From a checkpoint of a small image-text matching model.
Model: 10.4M parameters, 32-pixel images, encoder arch swin, encoder norm layernorm_no_bias, encoder activation relu, encoder patch size [2, 2], encoder depths [2, 4, 2], encoder widths [64, 128, 256], fusion encoder width 256.
Training: muon at rate 0.014, batches of 256.
Data: trained on photos with spoken descriptions (Open Images, Localized Narratives), 50862 training examples, 64.4 epochs.
Rows from block 2 of the fusion encoder, named by matrix and row number. Rows with one number belong to one attention dimension. Each number is 50 + 12 x the weight over the matrix's rms, rounded and kept within 0 to 99. All counts start at 0.
# q: cross-attention query (fusion_encoder.blocks.2.cross_attn.q.weight, 256x256), inputs 128-255
# k: cross-attention key (fusion_encoder.blocks.2.cross_attn.k.weight, 256x256), inputs 128-255
q.18:56 51 53 53 41 61 48 40 41 68 55 54 49 47 71 57 50 42 62 48 33 53 56 36 46 62 35 36 43 37 41 52 49 58 30 51 66 56 46 69 43 56 42 58 29 61 66 34 59 40 47 31 46 39 46 51 61 66 46 53 54 23 52 71 58 65 48 30 41 51 46 53 63 32 62 49 50 40 32 54 54 66 59 63 57 37 48 49 75 68 42 56 65 49 53 54 62 66 63 39 40 47 50 31 45 68 30 76 35 54 46 25 52 43 37 63 47 63 38 55 42 42 49 45 42 40 44 46
k.18:32 50 63 50 60 56 51 49 67 43 47 23 62 44 54 59 52 53 51 49 43 49 38 43 57 53 59 18 59 40 35 47 74 48 49 50 50 87 38 51 32 53 48 32 60 18 54 46 50 66 65 49 35 42 50 60 50 26 46 54 43 72 55 44 58 46 78 38 45 39 47 51 54 54 57 41 57 26 62 50 46 47 34 45 43 30 57 32 68 47 50 41 60 32 62 61 37 53 34 33 48 58 53 51 35 77 54 66 66 44 19 49 44 45 72 47 54 42 59 71 43 41 53 48 71 53 68 69
q.19:54 51 43 65 59 47 55 44 44 61 55 40 39 57 49 59 47 51 41 66 63 58 43 29 48 35 52 47 57 65 39 54 36 68 45 49 51 51 39 50 56 46 64 64 49 49 33 51 45 57 38 53 52 57 46 59 56 39 39 29 39 31 54 46 38 47 62 64 38 53 48 42 57 50 58 61 66 54 37 44 44 36 44 60 46 51 48 58 64 67 39 57 55 49 62 74 54 34 48 49 60 45 32 47 43 46 46 41 60 49 54 33 46 40 53 64 49 60 28 35 53 59 60 35 66 63 55 43
k.19:45 48 50 67 21 52 56 55 63 42 42 46 47 48 56 49 27 34 70 57 49 41 46 52 40 68 55 43 35 45 47 75 57 43 32 41 47 48 47 55 51 33 58 53 72 51 45 51 74 34 58 40 32 25 51 53 49 69 65 60 54 42 44 37 69 40 69 52 42 42 60 38 36 51 33 68 31 46 67 39 49 46 47 39 57 45 54 34 53 46 65 46 60 30 50 73 48 49 49 52 58 54 53 63 37 48 51 43 55 46 58 51 66 71 37 35 63 45 61 76 46 68 58 54 51 56 50 45
q.20:50 28 54 51 57 68 35 52 59 44 40 66 51 46 60 46 61 46 47 46 59 33 46 62 68 35 77 62 40 34 56 61 50 48 58 57 33 65 41 52 64 48 52 24 60 53 53 58 60 42 48 47 55 56 59 52 69 39 56 59 49 59 42 45 54 47 78 68 45 40 63 60 63 53 36 46 49 60 65 71 64 45 28 48 52 63 55 63 46 62 47 42 65 47 41 36 32 55 53 45 64 58 72 51 46 59 50 39 62 45 56 62 44 42 35 54 37 37 40 58 48 37 41 59 57 44 44 36
k.20:46 66 40 40 66 62 41 47 39 57 43 49 38 57 67 36 44 63 61 53 40 44 41 45 53 42 59 68 52 39 48 45 47 64 29 46 35 38 50 59 40 66 64 61 54 48 48 57 59 56 46 54 35 46 61 36 33 61 57 62 78 37 64 49 72 54 53 64 54 58 37 59 34 51 36 56 29 43 41 64 36 57 60 55 55 41 45 44 39 67 50 42 54 72 52 54 56 45 46 48 64 50 59 70 46 45 52 46 48 58 37 35 58 56 37 33 41 36 59 68 63 66 50 55 29 57 23 61
q.21:65 68 29 61 63 53 39 74 46 14 51 56 30 72 49 26 35 33 59 49 43 50 58 66 34 39 52 51 58 46 30 31 30 73 69 41 37 57 63 48 55 49 46 54 45 49 71 23 14 49 49 44 54 53 53 60 62 61 34 63 58 50 71 56 48 67 59 39 52 31 53 43 66 57 24 46 64 48 31 58 57 58 48 31 58 52 65 65 52 72 34 32 65 28 27 76 37 62 42 71 57 43 40 45 62 49 77 31 69 65 46 58 33 38 36 29 39 45 46 59 47 65 52 51 41 50 38 40
k.21:67 45 47 52 58 54 53 80 54 27 40 50 37 55 57 65 39 64 47 35 59 39 81 42 37 30 57 78 62 65 57 47 60 55 67 46 82 36 36 57 42 38 49 37 60 41 50 66 52 53 51 70 41 36 55 49 37 68 24 51 28 68 33 58 46 46 49 75 48 57 45 44 47 79 49 54 39 39 65 37 70 47 74 68 56 43 75 45 66 56 51 42 41 44 34 55 27 54 57 36 33 80 45 71 49 43 49 52 47 34 55 48 44 46 59 61 38 39 54 31 60 59 38 52 47 35 50 54
q.22:46 68 53 50 56 52 48 50 49 31 77 52 59 55 89 68 51 27 45 58 66 41 32 50 66 54 35 59 57 38 41 53 57 62 32 62 63 38 51 56 51 63 47 53 55 52 63 56 56 65 36 62 55 49 61 51 41 60 53 49 54 60 32 54 48 48 44 51 42 45 54 63 47 53 28 49 53 74 56 53 45 84 44 40 71 85 52 57 56 63 44 64 50 63 49 47 62 61 60 48 60 53 44 55 35 53 57 36 49 69 46 45 50 33 52 33 63 50 47 57 44 60 44 52 53 61 58 42
k.22:39 47 29 49 59 54 46 58 66 43 61 56 49 41 48 41 51 43 77 48 47 45 60 37 21 46 55 54 47 36 52 52 49 12 33 57 56 53 52 57 26 34 76 31 52 85 42 66 54 45 22 48 49 22 68 36 47 67 60 44 58 61 38 38 78 36 63 54 31 50 49 32 42 52 29 62 54 32 36 36 53 54 58 50 63 46 54 39 50 75 65 33 54 46 46 47 38 65 52 76 60 81 55 30 44 51 64 52 62 47 44 46 47 44 20 37 60 63 47 43 45 54 54 55 57 42 44 72
q.23:45 35 42 47 54 44 35 45 45 55 37 53 42 41 51 40 44 48 57 34 48 50 61 52 73 37 68 47 49 60 59 62 31 53 51 45 31 33 34 31 60 47 50 36 70 38 36 52 59 50 59 48 49 57 44 38 57 36 35 42 63 43 26 38 55 62 49 61 50 38 34 49 64 62 57 64 45 49 50 43 45 50 50 65 50 32 40 64 43 47 67 29 48 61 45 73 54 58 46 24 53 61 47 52 78 51 50 37 72 63 70 48 52 43 60 46 30 48 69 32 25 41 77 47 60 22 32 41
k.23:60 63 69 47 37 54 39 53 27 38 55 63 44 57 37 60 66 44 37 58 57 51 63 49 31 54 32 53 71 53 47 37 53 62 51 64 46 42 51 59 64 68 19 46 59 47 45 43 37 41 73 66 33 63 41 62 68 60 45 46 45 44 53 25 36 38 33 74 61 55 33 58 39 44 50 36 59 55 55 60 45 63 63 57 61 65 43 49 29 56 45 53 53 59 55 53 40 73 55 66 49 31 42 46 55 44 43 58 29 47 65 72 38 59 51 77 60 51 56 50 42 57 45 32 54 44 57 38
q.24:69 47 62 47 43 67 69 48 45 51 52 44 51 41 58 59 43 67 46 50 49 35 37 42 59 41 62 68 50 71 45 52 44 52 45 58 55 49 38 44 37 57 53 54 54 35 24 51 40 39 60 55 48 67 56 38 67 47 48 49 49 56 64 41 52 51 55 46 50 67 52 47 34 53 69 50 60 48 60 59 82 25 39 45 51 47 52 58 52 49 51 54 29 46 54 66 60 22 45 53 60 60 36 44 34 56 63 53 44 54 58 57 54 63 53 64 59 38 28 34 70 50 32 54 46 62 48 43
k.24:52 62 57 36 24 71 70 42 41 63 43 54 49 49 41 52 47 46 26 39 42 66 55 63 62 59 50 48 60 57 79 59 03 42 58 35 52 49 80 57 47 45 64 63 40 28 41 44 46 25 62 51 70 57 61 80 72 49 49 45 68 45 48 40 58 59 40 41 56 60 65 75 51 46 57 41 49 63 51 39 54 56 39 54 27 74 58 53 56 52 36 46 49 58 34 63 45 48 44 43 30 51 56 66 65 52 64 43 52 54 57 42 49 68 44 54 57 57 60 56 55 35 63 54 50 32 55 47
q.25:48 42 46 57 72 69 32 55 29 47 37 41 46 38 47 52 49 45 57 53 60 32 48 53 37 51 51 79 37 46 50 64 44 62 33 71 38 43 42 79 59 41 62 51 45 60 55 64 48 51 18 48 42 40 46 47 54 48 30 59 36 58 58 55 25 53 49 54 50 29 39 56 39 47 61 40 48 55 57 31 47 50 50 46 51 77 71 50 93 48 47 47 59 52 39 59 56 40 48 53 62 56 67 42 43 80 30 56 64 56 53 46 52 37 43 40 43 40 46 45 66 54 68 52 53 71 56 53
k.25:49 48 53 49 46 48 53 46 41 34 51 68 69 50 39 68 42 46 58 29 50 70 58 58 56 62 52 51 37 55 55 48 62 50 48 54 59 43 51 70 57 35 55 26 43 50 35 62 92 36 32 49 38 54 66 30 56 58 62 29 44 45 27 48 58 63 67 56 55 62 42 53 38 56 49 54 48 21 39 34 40 56 56 65 71 40 55 50 41 59 48 76 55 46 31 54 36 66 36 48 64 71 48 69 71 53 43 35 65 44 51 50 16 42 40 42 52 58 62 57 62 63 48 57 57 43 50 48
q.26:49 56 48 47 74 59 55 48 66 53 68 69 25 49 39 31 41 60 66 41 30 37 40 56 34 50 50 52 43 50 51 38 60 45 57 42 54 57 03 44 59 59 69 49 36 30 59 66 55 30 54 37 36 57 45 69 53 58 43 43 39 82 60 41 61 39 51 60 33 40 38 41 43 79 31 57 64 53 61 32 47 42 63 41 73 66 47 43 66 62 36 56 36 54 68 35 58 51 67 47 42 33 47 53 30 43 56 56 69 51 35 42 42 52 32 28 59 84 50 69 56 35 47 54 39 66 55 56
k.26:75 47 51 29 47 74 38 41 56 27 36 61 57 70 48 38 26 34 65 37 28 55 49 49 70 65 64 73 50 66 49 62 59 55 51 27 37 43 42 67 52 21 77 51 45 60 70 31 42 40 24 18 48 48 49 30 28 62 50 37 66 30 69 67 56 52 32 53 57 37 60 40 68 52 52 74 36 38 26 45 51 48 33 44 60 63 38 34 54 46 39 51 56 30 67 47 38 42 48 22 49 78 57 58 45 73 39 51 54 49 52 40 42 20 33 22 31 44 40 40 26 52 46 65 57 59 18 45
q.27:26 45 48 53 50 46 61 63 50 68 46 58 38 48 67 34 29 65 35 36 55 58 34 59 47 56 70 49 27 41 39 43 56 56 53 35 44 54 42 43 63 54 63 47 63 45 45 67 68 44 44 46 49 46 33 46 59 39 63 47 49 53 46 53 50 28 59 53 50 25 37 60 50 58 56 40 50 60 37 47 46 50 53 59 58 55 45 34 64 45 39 55 53 47 46 48 38 58 51 46 58 46 52 59 49 62 48 50 46 67 59 52 31 38 36 57 45 41 58 52 44 43 43 41 60 53 52 55
k.27:55 48 54 44 67 54 53 58 35 47 37 72 49 58 61 44 41 55 65 72 41 26 38 57 30 32 54 41 61 60 52 48 51 50 35 47 64 47 60 38 55 44 40 43 63 54 53 67 59 59 64 21 59 57 46 46 46 52 45 43 51 49 48 18 43 54 47 58 45 44 55 41 56 43 45 63 41 55 36 73 56 48 56 75 47 34 43 64 34 44 49 60 42 59 65 59 27 47 81 45 51 69 43 47 52 57 49 69 51 57 54 37 41 56 51 38 47 72 59 43 36 33 50 42 53 45 60 53
q.28:63 51 34 56 44 54 66 49 44 51 68 57 57 57 64 44 35 61 58 51 66 55 52 74 31 68 54 43 49 50 48 39 51 47 61 46 78 45 50 54 70 65 40 70 47 42 58 47 56 53 49 29 31 57 40 48 66 76 52 47 51 39 46 56 47 49 40 53 60 46 50 58 47 39 37 44 50 40 51 73 51 76 54 52 65 75 49 45 73 25 46 47 41 65 30 53 25 38 53 44 48 70 47 23 58 63 34 63 71 62 71 45 50 40 49 43 55 57 35 47 48 46 51 48 61 21 67 39
k.28:46 63 44 53 65 58 50 67 55 50 46 55 52 61 78 59 52 36 40 56 53 70 56 86 51 60 50 63 58 63 46 50 58 30 57 32 64 52 46 45 54 39 56 55 38 60 67 46 39 70 57 61 59 59 40 54 37 67 76 61 54 56 44 48 21 63 66 51 46 42 47 43 56 57 46 59 55 40 53 56 45 41 41 46 33 30 46 60 55 58 39 39 53 59 56 39 31 43 53 56 41 56 43 28 37 52 48 63 54 37 40 41 13 31 42 43 56 58 50 47 39 29 46 38 66 28 41 77
q.29:35 41 66 44 34 45 60 46 52 59 49 61 46 67 55 58 45 58 37 64 61 51 52 37 38 47 46 35 45 53 58 29 61 47 81 41 59 52 53 38 47 43 39 45 78 65 53 39 70 57 49 38 58 43 48 47 35 69 41 65 65 47 58 51 55 51 42 39 57 66 39 51 72 56 53 53 52 45 59 59 55 36 66 60 48 57 35 20 42 40 58 56 46 41 65 44 54 30 49 63 42 70 55 37 52 34 45 47 39 60 58 49 49 66 45 50 33 54 54 67 27 40 48 44 48 55 36 59
k.29:64 68 54 47 80 53 56 44 72 54 47 53 51 57 42 58 60 54 66 58 54 32 58 45 49 36 39 39 53 37 28 51 56 40 45 52 49 65 28 35 53 46 54 47 32 56 51 54 50 56 51 73 55 49 46 60 46 41 42 65 42 68 39 35 39 36 39 35 33 43 59 40 45 47 60 59 53 56 33 62 58 60 72 42 57 53 29 69 50 36 60 65 49 59 59 38 48 43 53 39 44 40 56 56 39 61 38 76 48 64 50 63 40 60 54 69 53 50 74 53 28 39 47 42 39 42 58 62
q.30:30 44 48 39 52 48 59 47 48 47 43 41 61 53 60 32 67 57 53 58 42 66 37 57 63 55 57 30 63 36 52 62 47 57 42 51 45 54 58 41 52 55 61 54 62 39 54 51 74 44 69 41 48 66 63 39 59 44 51 46 40 39 48 47 70 44 60 50 56 56 55 47 56 45 59 48 60 39 63 57 40 40 66 53 69 43 33 51 42 49 59 50 51 47 40 56 40 46 52 44 36 61 42 61 49 39 53 56 48 68 47 47 43 60 49 56 44 67 51 46 38 56 51 50 62 44 54 47
k.30:49 68 34 53 29 51 53 55 63 42 41 52 39 48 38 37 50 41 49 53 59 45 39 49 48 52 39 49 49 45 46 61 35 51 46 40 45 48 67 37 45 64 49 66 61 53 56 46 42 52 63 63 58 45 57 39 45 47 55 68 50 40 69 46 47 63 52 40 62 59 43 34 49 35 54 59 39 59 60 40 52 41 54 42 57 50 42 45 46 47 58 46 54 55 53 58 51 52 39 62 42 48 42 43 41 38 44 53 53 50 45 46 67 66 36 38 53 25 34 46 31 61 44 56 67 46 46 54
q.31:57 36 42 73 40 46 58 44 29 50 47 62 92 45 72 57 59 49 55 49 52 57 44 70 39 37 64 51 44 58 29 65 49 44 46 36 37 69 30 35 61 57 50 69 38 48 40 55 48 72 55 38 53 33 60 64 48 42 67 48 71 54 51 33 63 62 64 55 37 69 54 52 50 43 43 41 71 41 48 65 53 37 50 45 51 52 28 74 56 38 53 48 66 34 39 81 31 37 66 23 25 33 42 44 44 55 30 63 60 45 71 32 66 40 73 69 53 61 46 40 60 14 44 43 32 59 33 37
k.31:60 67 31 22 30 86 51 61 73 38 67 64 49 49 53 49 58 44 33 55 77 57 70 74 69 56 26 42 40 34 58 59 43 51 61 51 28 29 41 42 36 62 76 50 42 45 42 38 49 62 87 68 22 36 38 66 81 39 53 49 65 49 58 17 58 59 52 47 23 38 32 46 33 43 53 53 36 36 46 54 36 48 52 55 53 37 42 40 50 66 42 54 23 32 95 42 62 43 63 30 73 34 32 46 32 38 54 51 34 43 69 38 57 39 45 32 57 55 69 72 34 24 50 33 65 41 43 73
q.32:46 26 47 66 52 52 42 36 64 28 20 44 41 47 52 35 39 49 38 41 62 50 40 48 47 70 56 72 55 48 58 46 49 69 48 57 52 41 60 83 49 69 72 44 77 33 49 71 33 23 51 34 45 64 72 51 45 52 23 57 72 45 47 51 67 61 40 68 62 48 68 64 35 37 42 53 59 48 16 72 59 27 51 59 31 54 42 42 43 58 47 55 57 56 52 36 38 48 46 42 60 68 29 42 42 30 30 50 37 47 48 45 44 51 51 45 68 52 46 33 58 56 40 54 29 52 44 42
k.32:64 43 58 20 41 38 53 35 56 28 33 38 37 42 57 58 36 42 62 58 41 32 65 52 42 35 96 54 32 45 53 75 50 47 47 67 67 39 34 53 49 50 55 40 42 65 47 57 64 60 53 53 30 38 37 51 33 55 61 57 46 46 47 32 34 55 35 58 48 34 42 41 56 43 71 69 34 59 53 45 57 30 40 70 48 39 56 60 57 42 67 42 30 45 61 25 65 60 38 53 25 34 48 47 50 37 33 45 54 52 45 65 57 39 42 56 49 39 54 34 62 55 52 38 40 59 38 43
q.33:59 50 63 64 47 40 27 62 43 58 53 54 41 54 27 44 53 52 48 37 48 53 61 39 48 36 37 51 63 41 46 57 51 57 53 54 35 44 35 42 57 40 48 18 65 35 47 45 80 45 55 57 51 64 38 42 44 52 57 39 67 55 50 41 53 45 57 45 56 51 51 68 53 32 36 48 45 51 23 55 43 47 44 51 45 38 70 44 70 50 74 65 50 22 52 23 60 55 43 46 42 38 31 49 34 48 34 78 63 48 52 55 46 58 40 68 47 23 34 49 40 55 13 50 56 51 43 66
k.33:45 48 40 51 56 56 66 17 41 76 54 42 57 48 34 55 49 36 45 69 58 42 56 57 55 61 27 45 37 31 29 43 33 42 45 71 61 70 49 35 49 33 59 42 49 68 52 38 54 30 57 45 58 52 52 48 46 48 43 50 49 66 55 45 29 47 66 51 33 51 33 38 34 27 58 47 66 45 45 50 47 53 53 52 68 78 39 56 58 61 44 45 47 45 54 57 48 40 49 63 67 50 65 43 37 48 72 36 41 66 22 38 51 46 51 29 32 57 65 41 31 47 62 59 72 68 49 66
q.34:64 47 57 70 61 46 72 38 44 57 34 51 51 64 55 53 26 25 46 55 47 31 62 42 37 61 55 37 45 52 49 48 46 47 37 62 41 46 54 54 60 45 51 58 63 65 78 49 42 36 26 71 39 56 59 44 40 59 47 23 60 69 50 38 48 49 57 55 39 69 47 56 50 40 32 77 45 48 31 54 60 43 75 48 45 48 56 34 60 53 30 72 56 47 37 38 33 51 44 45 48 22 34 48 37 41 40 24 40 58 55 61 59 55 24 41 55 40 28 54 52 68 46 67 47 48 48 35
k.34:55 37 70 67 50 51 48 55 51 50 41 19 76 42 58 58 65 53 30 53 52 63 43 47 51 47 60 40 46 57 33 53 38 81 75 67 48 36 52 37 45 30 54 46 23 56 23 59 47 38 51 50 42 33 72 46 37 44 47 29 66 42 56 47 59 46 31 63 70 69 47 53 52 49 50 50 45 56 24 51 48 50 42 77 62 61 53 54 66 47 43 33 45 44 58 41 30 50 42 61 49 48 49 50 50 31 70 36 45 47 33 68 56 40 52 63 48 66 45 35 50 32 48 50 57 50 46 45
q.35:41 61 61 57 45 60 60 49 49 39 38 59 42 41 37 35 52 47 50 54 48 41 62 48 46 35 41 52 42 49 49 42 51 46 55 64 67 42 30 46 58 57 49 38 25 36 50 54 57 48 31 17 32 45 67 42 63 37 65 47 54 58 47 54 53 44 47 43 50 66 57 62 43 54 46 44 44 50 47 56 41 58 25 58 51 57 61 49 51 59 43 36 30 72 49 39 42 45 52 61 47 51 59 56 42 40 54 43 57 56 31 68 49 61 57 50 48 51 34 54 65 46 42 47 42 35 70 69
k.35:70 35 44 61 62 46 49 46 53 53 34 61 64 33 72 63 62 51 29 44 49 62 48 55 54 59 48 47 51 33 55 68 78 54 49 60 47 58 52 38 30 66 56 48 46 66 53 61 39 50 58 44 37 59 36 58 48 54 29 50 74 46 42 48 39 65 53 47 51 65 75 47 56 46 60 55 47 55 48 42 37 43 68 36 66 61 32 70 47 68 60 54 30 51 32 54 58 46 39 55 65 43 43 40 43 46 44 41 59 46 55 50 40 63 58 45 37 43 76 56 51 66 65 58 71 48 69 46
q.36:40 61 50 61 45 51 64 51 48 51 41 47 37 46 42 60 55 40 46 59 40 55 37 32 21 51 57 46 71 35 46 22 54 43 47 42 63 60 60 45 48 40 50 49 58 60 36 64 59 58 45 53 51 40 55 41 55 63 37 55 62 55 45 52 46 44 65 49 60 55 45 69 57 46 53 45 33 54 50 45 37 56 51 77 61 63 57 52 38 53 49 58 24 44 33 45 38 58 55 51 45 60 45 39 47 33 49 47 49 40 61 51 54 79 27 55 54 49 67 59 65 54 32 47 51 47 63 54
k.36:36 47 30 50 54 65 66 52 54 66 26 48 42 44 65 57 48 64 50 47 68 58 47 56 56 58 37 55 38 46 43 26 62 70 36 58 58 42 55 47 58 30 46 47 38 53 51 52 66 51 55 47 18 62 52 40 27 69 50 32 55 66 51 66 42 64 48 43 48 64 34 50 54 41 57 41 65 58 49 46 57 47 47 55 69 63 40 47 41 50 42 60 30 58 53 49 31 62 73 42 36 47 70 48 41 47 54 37 47 29 48 38 47 61 36 36 43 29 69 63 48 29 59 55 71 43 54 65
q.37:53 39 71 32 23 30 57 57 54 51 62 51 54 35 39 58 44 72 41 50 50 42 47 42 56 43 38 36 72 66 42 45 33 19 55 60 39 43 55 34 42 53 41 43 32 32 37 74 48 54 39 53 45 46 59 51 57 47 32 43 54 31 42 67 41 48 53 52 36 33 58 68 29 57 50 61 27 46 36 58 44 40 34 74 60 51 60 40 31 34 41 50 52 44 83 49 42 40 35 14 31 65 45 29 48 32 54 41 51 52 44 59 44 68 49 47 41 24 54 50 51 37 40 64 61 31 32 50
k.37:26 59 58 43 39 54 58 50 60 30 19 44 76 60 57 53 63 35 63 42 58 38 47 44 40 63 52 62 23 38 58 32 59 57 62 38 40 17 32 63 42 46 69 39 67 55 56 69 36 54 71 59 49 28 64 50 59 58 63 59 42 49 32 43 32 62 40 22 44 55 55 55 57 42 32 46 60 68 67 73 47 45 44 45 56 71 46 53 69 64 49 32 37 41 46 60 62 73 46 52 49 53 58 50 44 51 53 45 42 52 63 58 54 45 45 56 69 30 57 54 54 54 53 59 35 50 36 68
q.38:52 38 40 42 46 68 28 45 44 51 53 33 41 50 59 68 60 60 50 35 70 73 62 64 47 50 36 63 68 54 56 37 54 46 35 43 41 49 43 50 39 34 41 59 52 71 56 35 70 53 45 48 51 34 39 66 38 43 38 58 37 49 43 62 64 48 43 59 26 50 43 80 59 44 52 47 64 47 61 64 49 71 54 70 44 58 36 51 42 66 26 39 47 65 38 43 68 47 53 43 41 60 66 52 72 50 51 50 44 39 38 44 71 52 68 66 46 53 47 41 23 43 75 49 41 15 66 52
k.38:47 56 53 49 66 69 33 57 47 58 39 65 32 51 53 38 27 75 55 46 37 26 41 58 54 46 56 49 38 64 35 55 34 62 66 42 36 42 41 62 51 64 43 38 61 49 51 64 35 67 67 44 66 40 36 57 40 39 70 11 31 40 62 72 40 56 57 48 57 40 48 40 52 63 40 46 49 49 53 60 67 68 47 29 48 71 54 43 62 43 40 48 43 44 54 48 57 43 59 27 31 35 32 62 54 72 67 49 45 44 67 52 68 62 41 55 42 45 42 33 68 56 42 53 55 59 48 47
q.39:41 47 44 45 67 42 47 30 69 37 51 74 46 69 37 52 52 48 40 48 62 46 55 25 51 34 63 58 65 41 62 43 71 44 52 53 41 48 55 61 56 38 49 66 49 47 63 42 33 27 37 46 55 39 70 31 55 45 32 42 52 54 33 69 50 38 50 56 43 66 49 42 35 56 42 53 58 31 36 46 52 51 26 47 60 50 44 32 50 41 35 44 57 51 45 57 54 66 57 58 51 45 51 50 59 62 58 54 63 48 63 65 69 50 64 48 63 44 48 40 33 34 46 42 29 55 34 54
k.39:53 40 48 67 51 42 76 64 46 52 63 50 37 41 41 61 62 38 53 57 67 72 64 62 67 59 39 63 35 47 59 58 49 45 51 50 50 68 48 70 48 52 67 63 49 34 61 46 61 70 48 59 67 28 26 59 44 24 51 50 51 58 42 43 76 28 58 38 42 45 56 52 44 22 50 28 53 44 58 68 43 39 55 66 50 46 48 36 52 60 56 54 40 58 41 41 34 29 42 56 53 50 44 51 66 41 47 50 57 61 50 50 41 34 67 33 58 48 55 57 48 48 46 44 44 73 60 33
q.40:36 50 25 73 51 59 62 52 45 54 60 23 53 48 61 50 56 39 46 47 46 77 89 54 16 28 59 49 54 60 47 61 70 41 47 44 42 57 66 22 59 49 29 40 47 66 29 51 60 34 56 36 28 38 78 59 61 45 21 52 53 38 41 64 57 28 55 43 43 48 42 22 37 55 61 60 53 62 71 40 40 48 38 57 39 53 44 49 42 48 37 32 38 52 63 26 51 42 60 56 62 72 48 35 42 60 58 37 57 40 38 30 66 60 58 41 55 64 32 49 37 30 70 71 32 52 65 34
k.40:61 68 59 37 49 66 44 61 49 52 60 32 46 57 72 66 75 50 55 48 41 69 57 40 29 52 53 64 47 33 43 72 65 56 69 47 35 55 53 47 67 46 39 39 46 78 51 69 63 66 60 59 52 46 25 40 46 52 39 43 65 60 39 54 44 68 33 42 59 32 68 51 54 71 51 48 45 39 46 48 72 47 55 58 44 62 53 40 52 67 51 73 65 59 57 66 41 68 59 50 56 59 55 64 36 43 47 40 48 58 24 47 56 38 57 37 43 40 71 57 54 61 43 69 44 52 49 46
q.41:39 63 52 45 68 35 52 43 51 40 58 55 44 49 66 64 49 53 57 55 31 52 40 23 51 53 65 37 28 55 68 41 67 48 52 56 54 41 50 45 75 57 46 34 58 59 44 41 65 53 58 66 35 50 61 40 49 53 64 31 55 60 53 56 62 60 53 56 45 18 46 39 53 44 57 40 43 35 59 57 46 52 38 61 72 42 64 47 60 57 38 46 46 34 44 39 32 45 30 67 26 60 37 51 39 50 57 41 34 69 38 38 49 46 48 40 44 69 51 43 36 44 50 43 66 33 53 40
k.41:40 49 51 63 51 47 55 63 40 48 31 54 52 48 63 68 42 73 51 48 58 59 53 54 63 33 55 40 66 35 47 53 45 54 38 47 68 47 49 57 42 48 51 53 46 45 63 57 67 23 46 52 67 43 54 38 61 49 38 42 63 44 55 69 39 48 40 38 76 26 57 47 54 41 59 59 37 54 29 40 60 74 71 64 78 34 44 45 60 59 43 29 39 41 39 27 53 48 49 46 63 65 60 55 55 60 58 42 36 28 42 44 48 85 39 46 37 43 51 44 65 53 61 52 57 56 41 66
q.42:43 53 63 49 45 42 27 58 68 50 44 35 47 32 50 37 57 67 57 44 68 51 45 50 63 28 27 57 71 58 55 50 57 52 40 61 49 62 32 59 47 50 60 39 40 79 55 34 44 55 48 43 55 49 53 28 29 45 68 65 38 35 60 73 68 66 37 56 47 70 71 50 53 38 36 52 59 34 39 67 54 48 34 56 41 60 46 54 29 57 72 34 48 55 48 43 50 51 29 36 51 56 45 48 61 62 52 49 53 31 63 53 34 59 47 57 36 49 44 49 62 38 43 47 52 32 49 52
k.42:40 35 44 34 54 41 59 36 50 40 45 64 62 44 43 68 56 32 62 39 53 42 51 27 44 64 38 56 40 46 48 56 51 49 52 55 44 62 54 62 49 49 54 78 49 69 54 33 58 49 62 37 47 53 24 49 44 55 64 50 38 57 35 38 27 47 57 26 44 50 48 49 61 48 56 47 76 52 85 46 50 16 31 17 45 40 52 62 59 44 54 62 37 52 41 51 63 64 47 55 36 67 54 68 46 47 44 35 45 76 54 72 47 31 32 51 40 42 42 38 42 47 65 51 37 51 56 51
q.43:42 44 53 44 54 48 76 77 53 46 80 50 34 41 61 54 60 41 72 41 77 44 42 57 38 48 49 58 60 61 56 58 52 55 51 56 50 71 43 44 48 49 54 65 50 38 46 32 54 48 58 39 31 55 59 39 26 62 63 51 42 45 42 44 41 59 68 62 48 39 29 48 59 38 60 62 23 59 52 41 54 45 30 78 65 43 42 38 37 45 76 45 46 38 61 55 52 66 50 43 35 25 63 63 55 34 59 35 55 58 58 33 55 65 64 40 51 61 34 59 44 59 59 25 41 58 38 50
k.43:45 68 31 63 63 35 43 66 74 31 42 57 61 36 62 57 72 72 22 47 54 26 42 41 55 50 12 33 44 55 43 52 49 58 52 41 47 41 60 61 34 46 52 55 26 39 49 81 40 39 45 67 58 49 47 38 22 69 47 52 44 58 63 54 58 31 43 40 65 49 43 48 57 45 37 52 54 60 44 58 48 32 70 43 46 38 33 52 74 60 44 46 21 41 77 72 24 66 60 38 48 38 68 51 27 45 74 39 67 34 63 43 41 44 52 45 40 59 78 34 57 24 67 52 46 49 55 39
q.44:33 60 45 59 45 52 70 51 65 55 35 53 56 37 55 42 52 43 28 72 58 50 46 38 54 52 52 56 61 51 44 42 41 35 67 47 55 48 37 41 44 59 60 38 51 50 60 30 49 25 62 60 47 64 51 27 52 53 40 38 50 35 45 50 45 44 45 49 44 37 42 60 33 35 34 50 48 51 38 44 57 61 52 40 30 63 49 62 51 44 35 54 70 34 26 41 47 48 50 61 49 40 48 72 35 27 33 55 43 58 61 50 64 43 25 38 44 45 64 41 73 71 39 61 68 53 42 47
k.44:64 63 43 52 30 47 74 47 48 52 26 43 37 44 48 30 52 34 40 53 44 47 41 58 47 53 66 46 72 57 30 48 40 60 62 62 45 56 52 37 51 40 43 33 41 38 44 61 35 33 46 54 51 43 62 42 44 55 61 37 50 59 68 49 52 46 40 31 54 53 51 62 60 57 52 58 37 37 29 41 22 67 69 58 47 66 51 66 39 52 48 43 42 48 55 46 51 54 33 41 45 55 71 34 28 50 53 44 51 58 52 56 53 58 49 53 29 60 36 46 53 51 47 51 75 44 47 57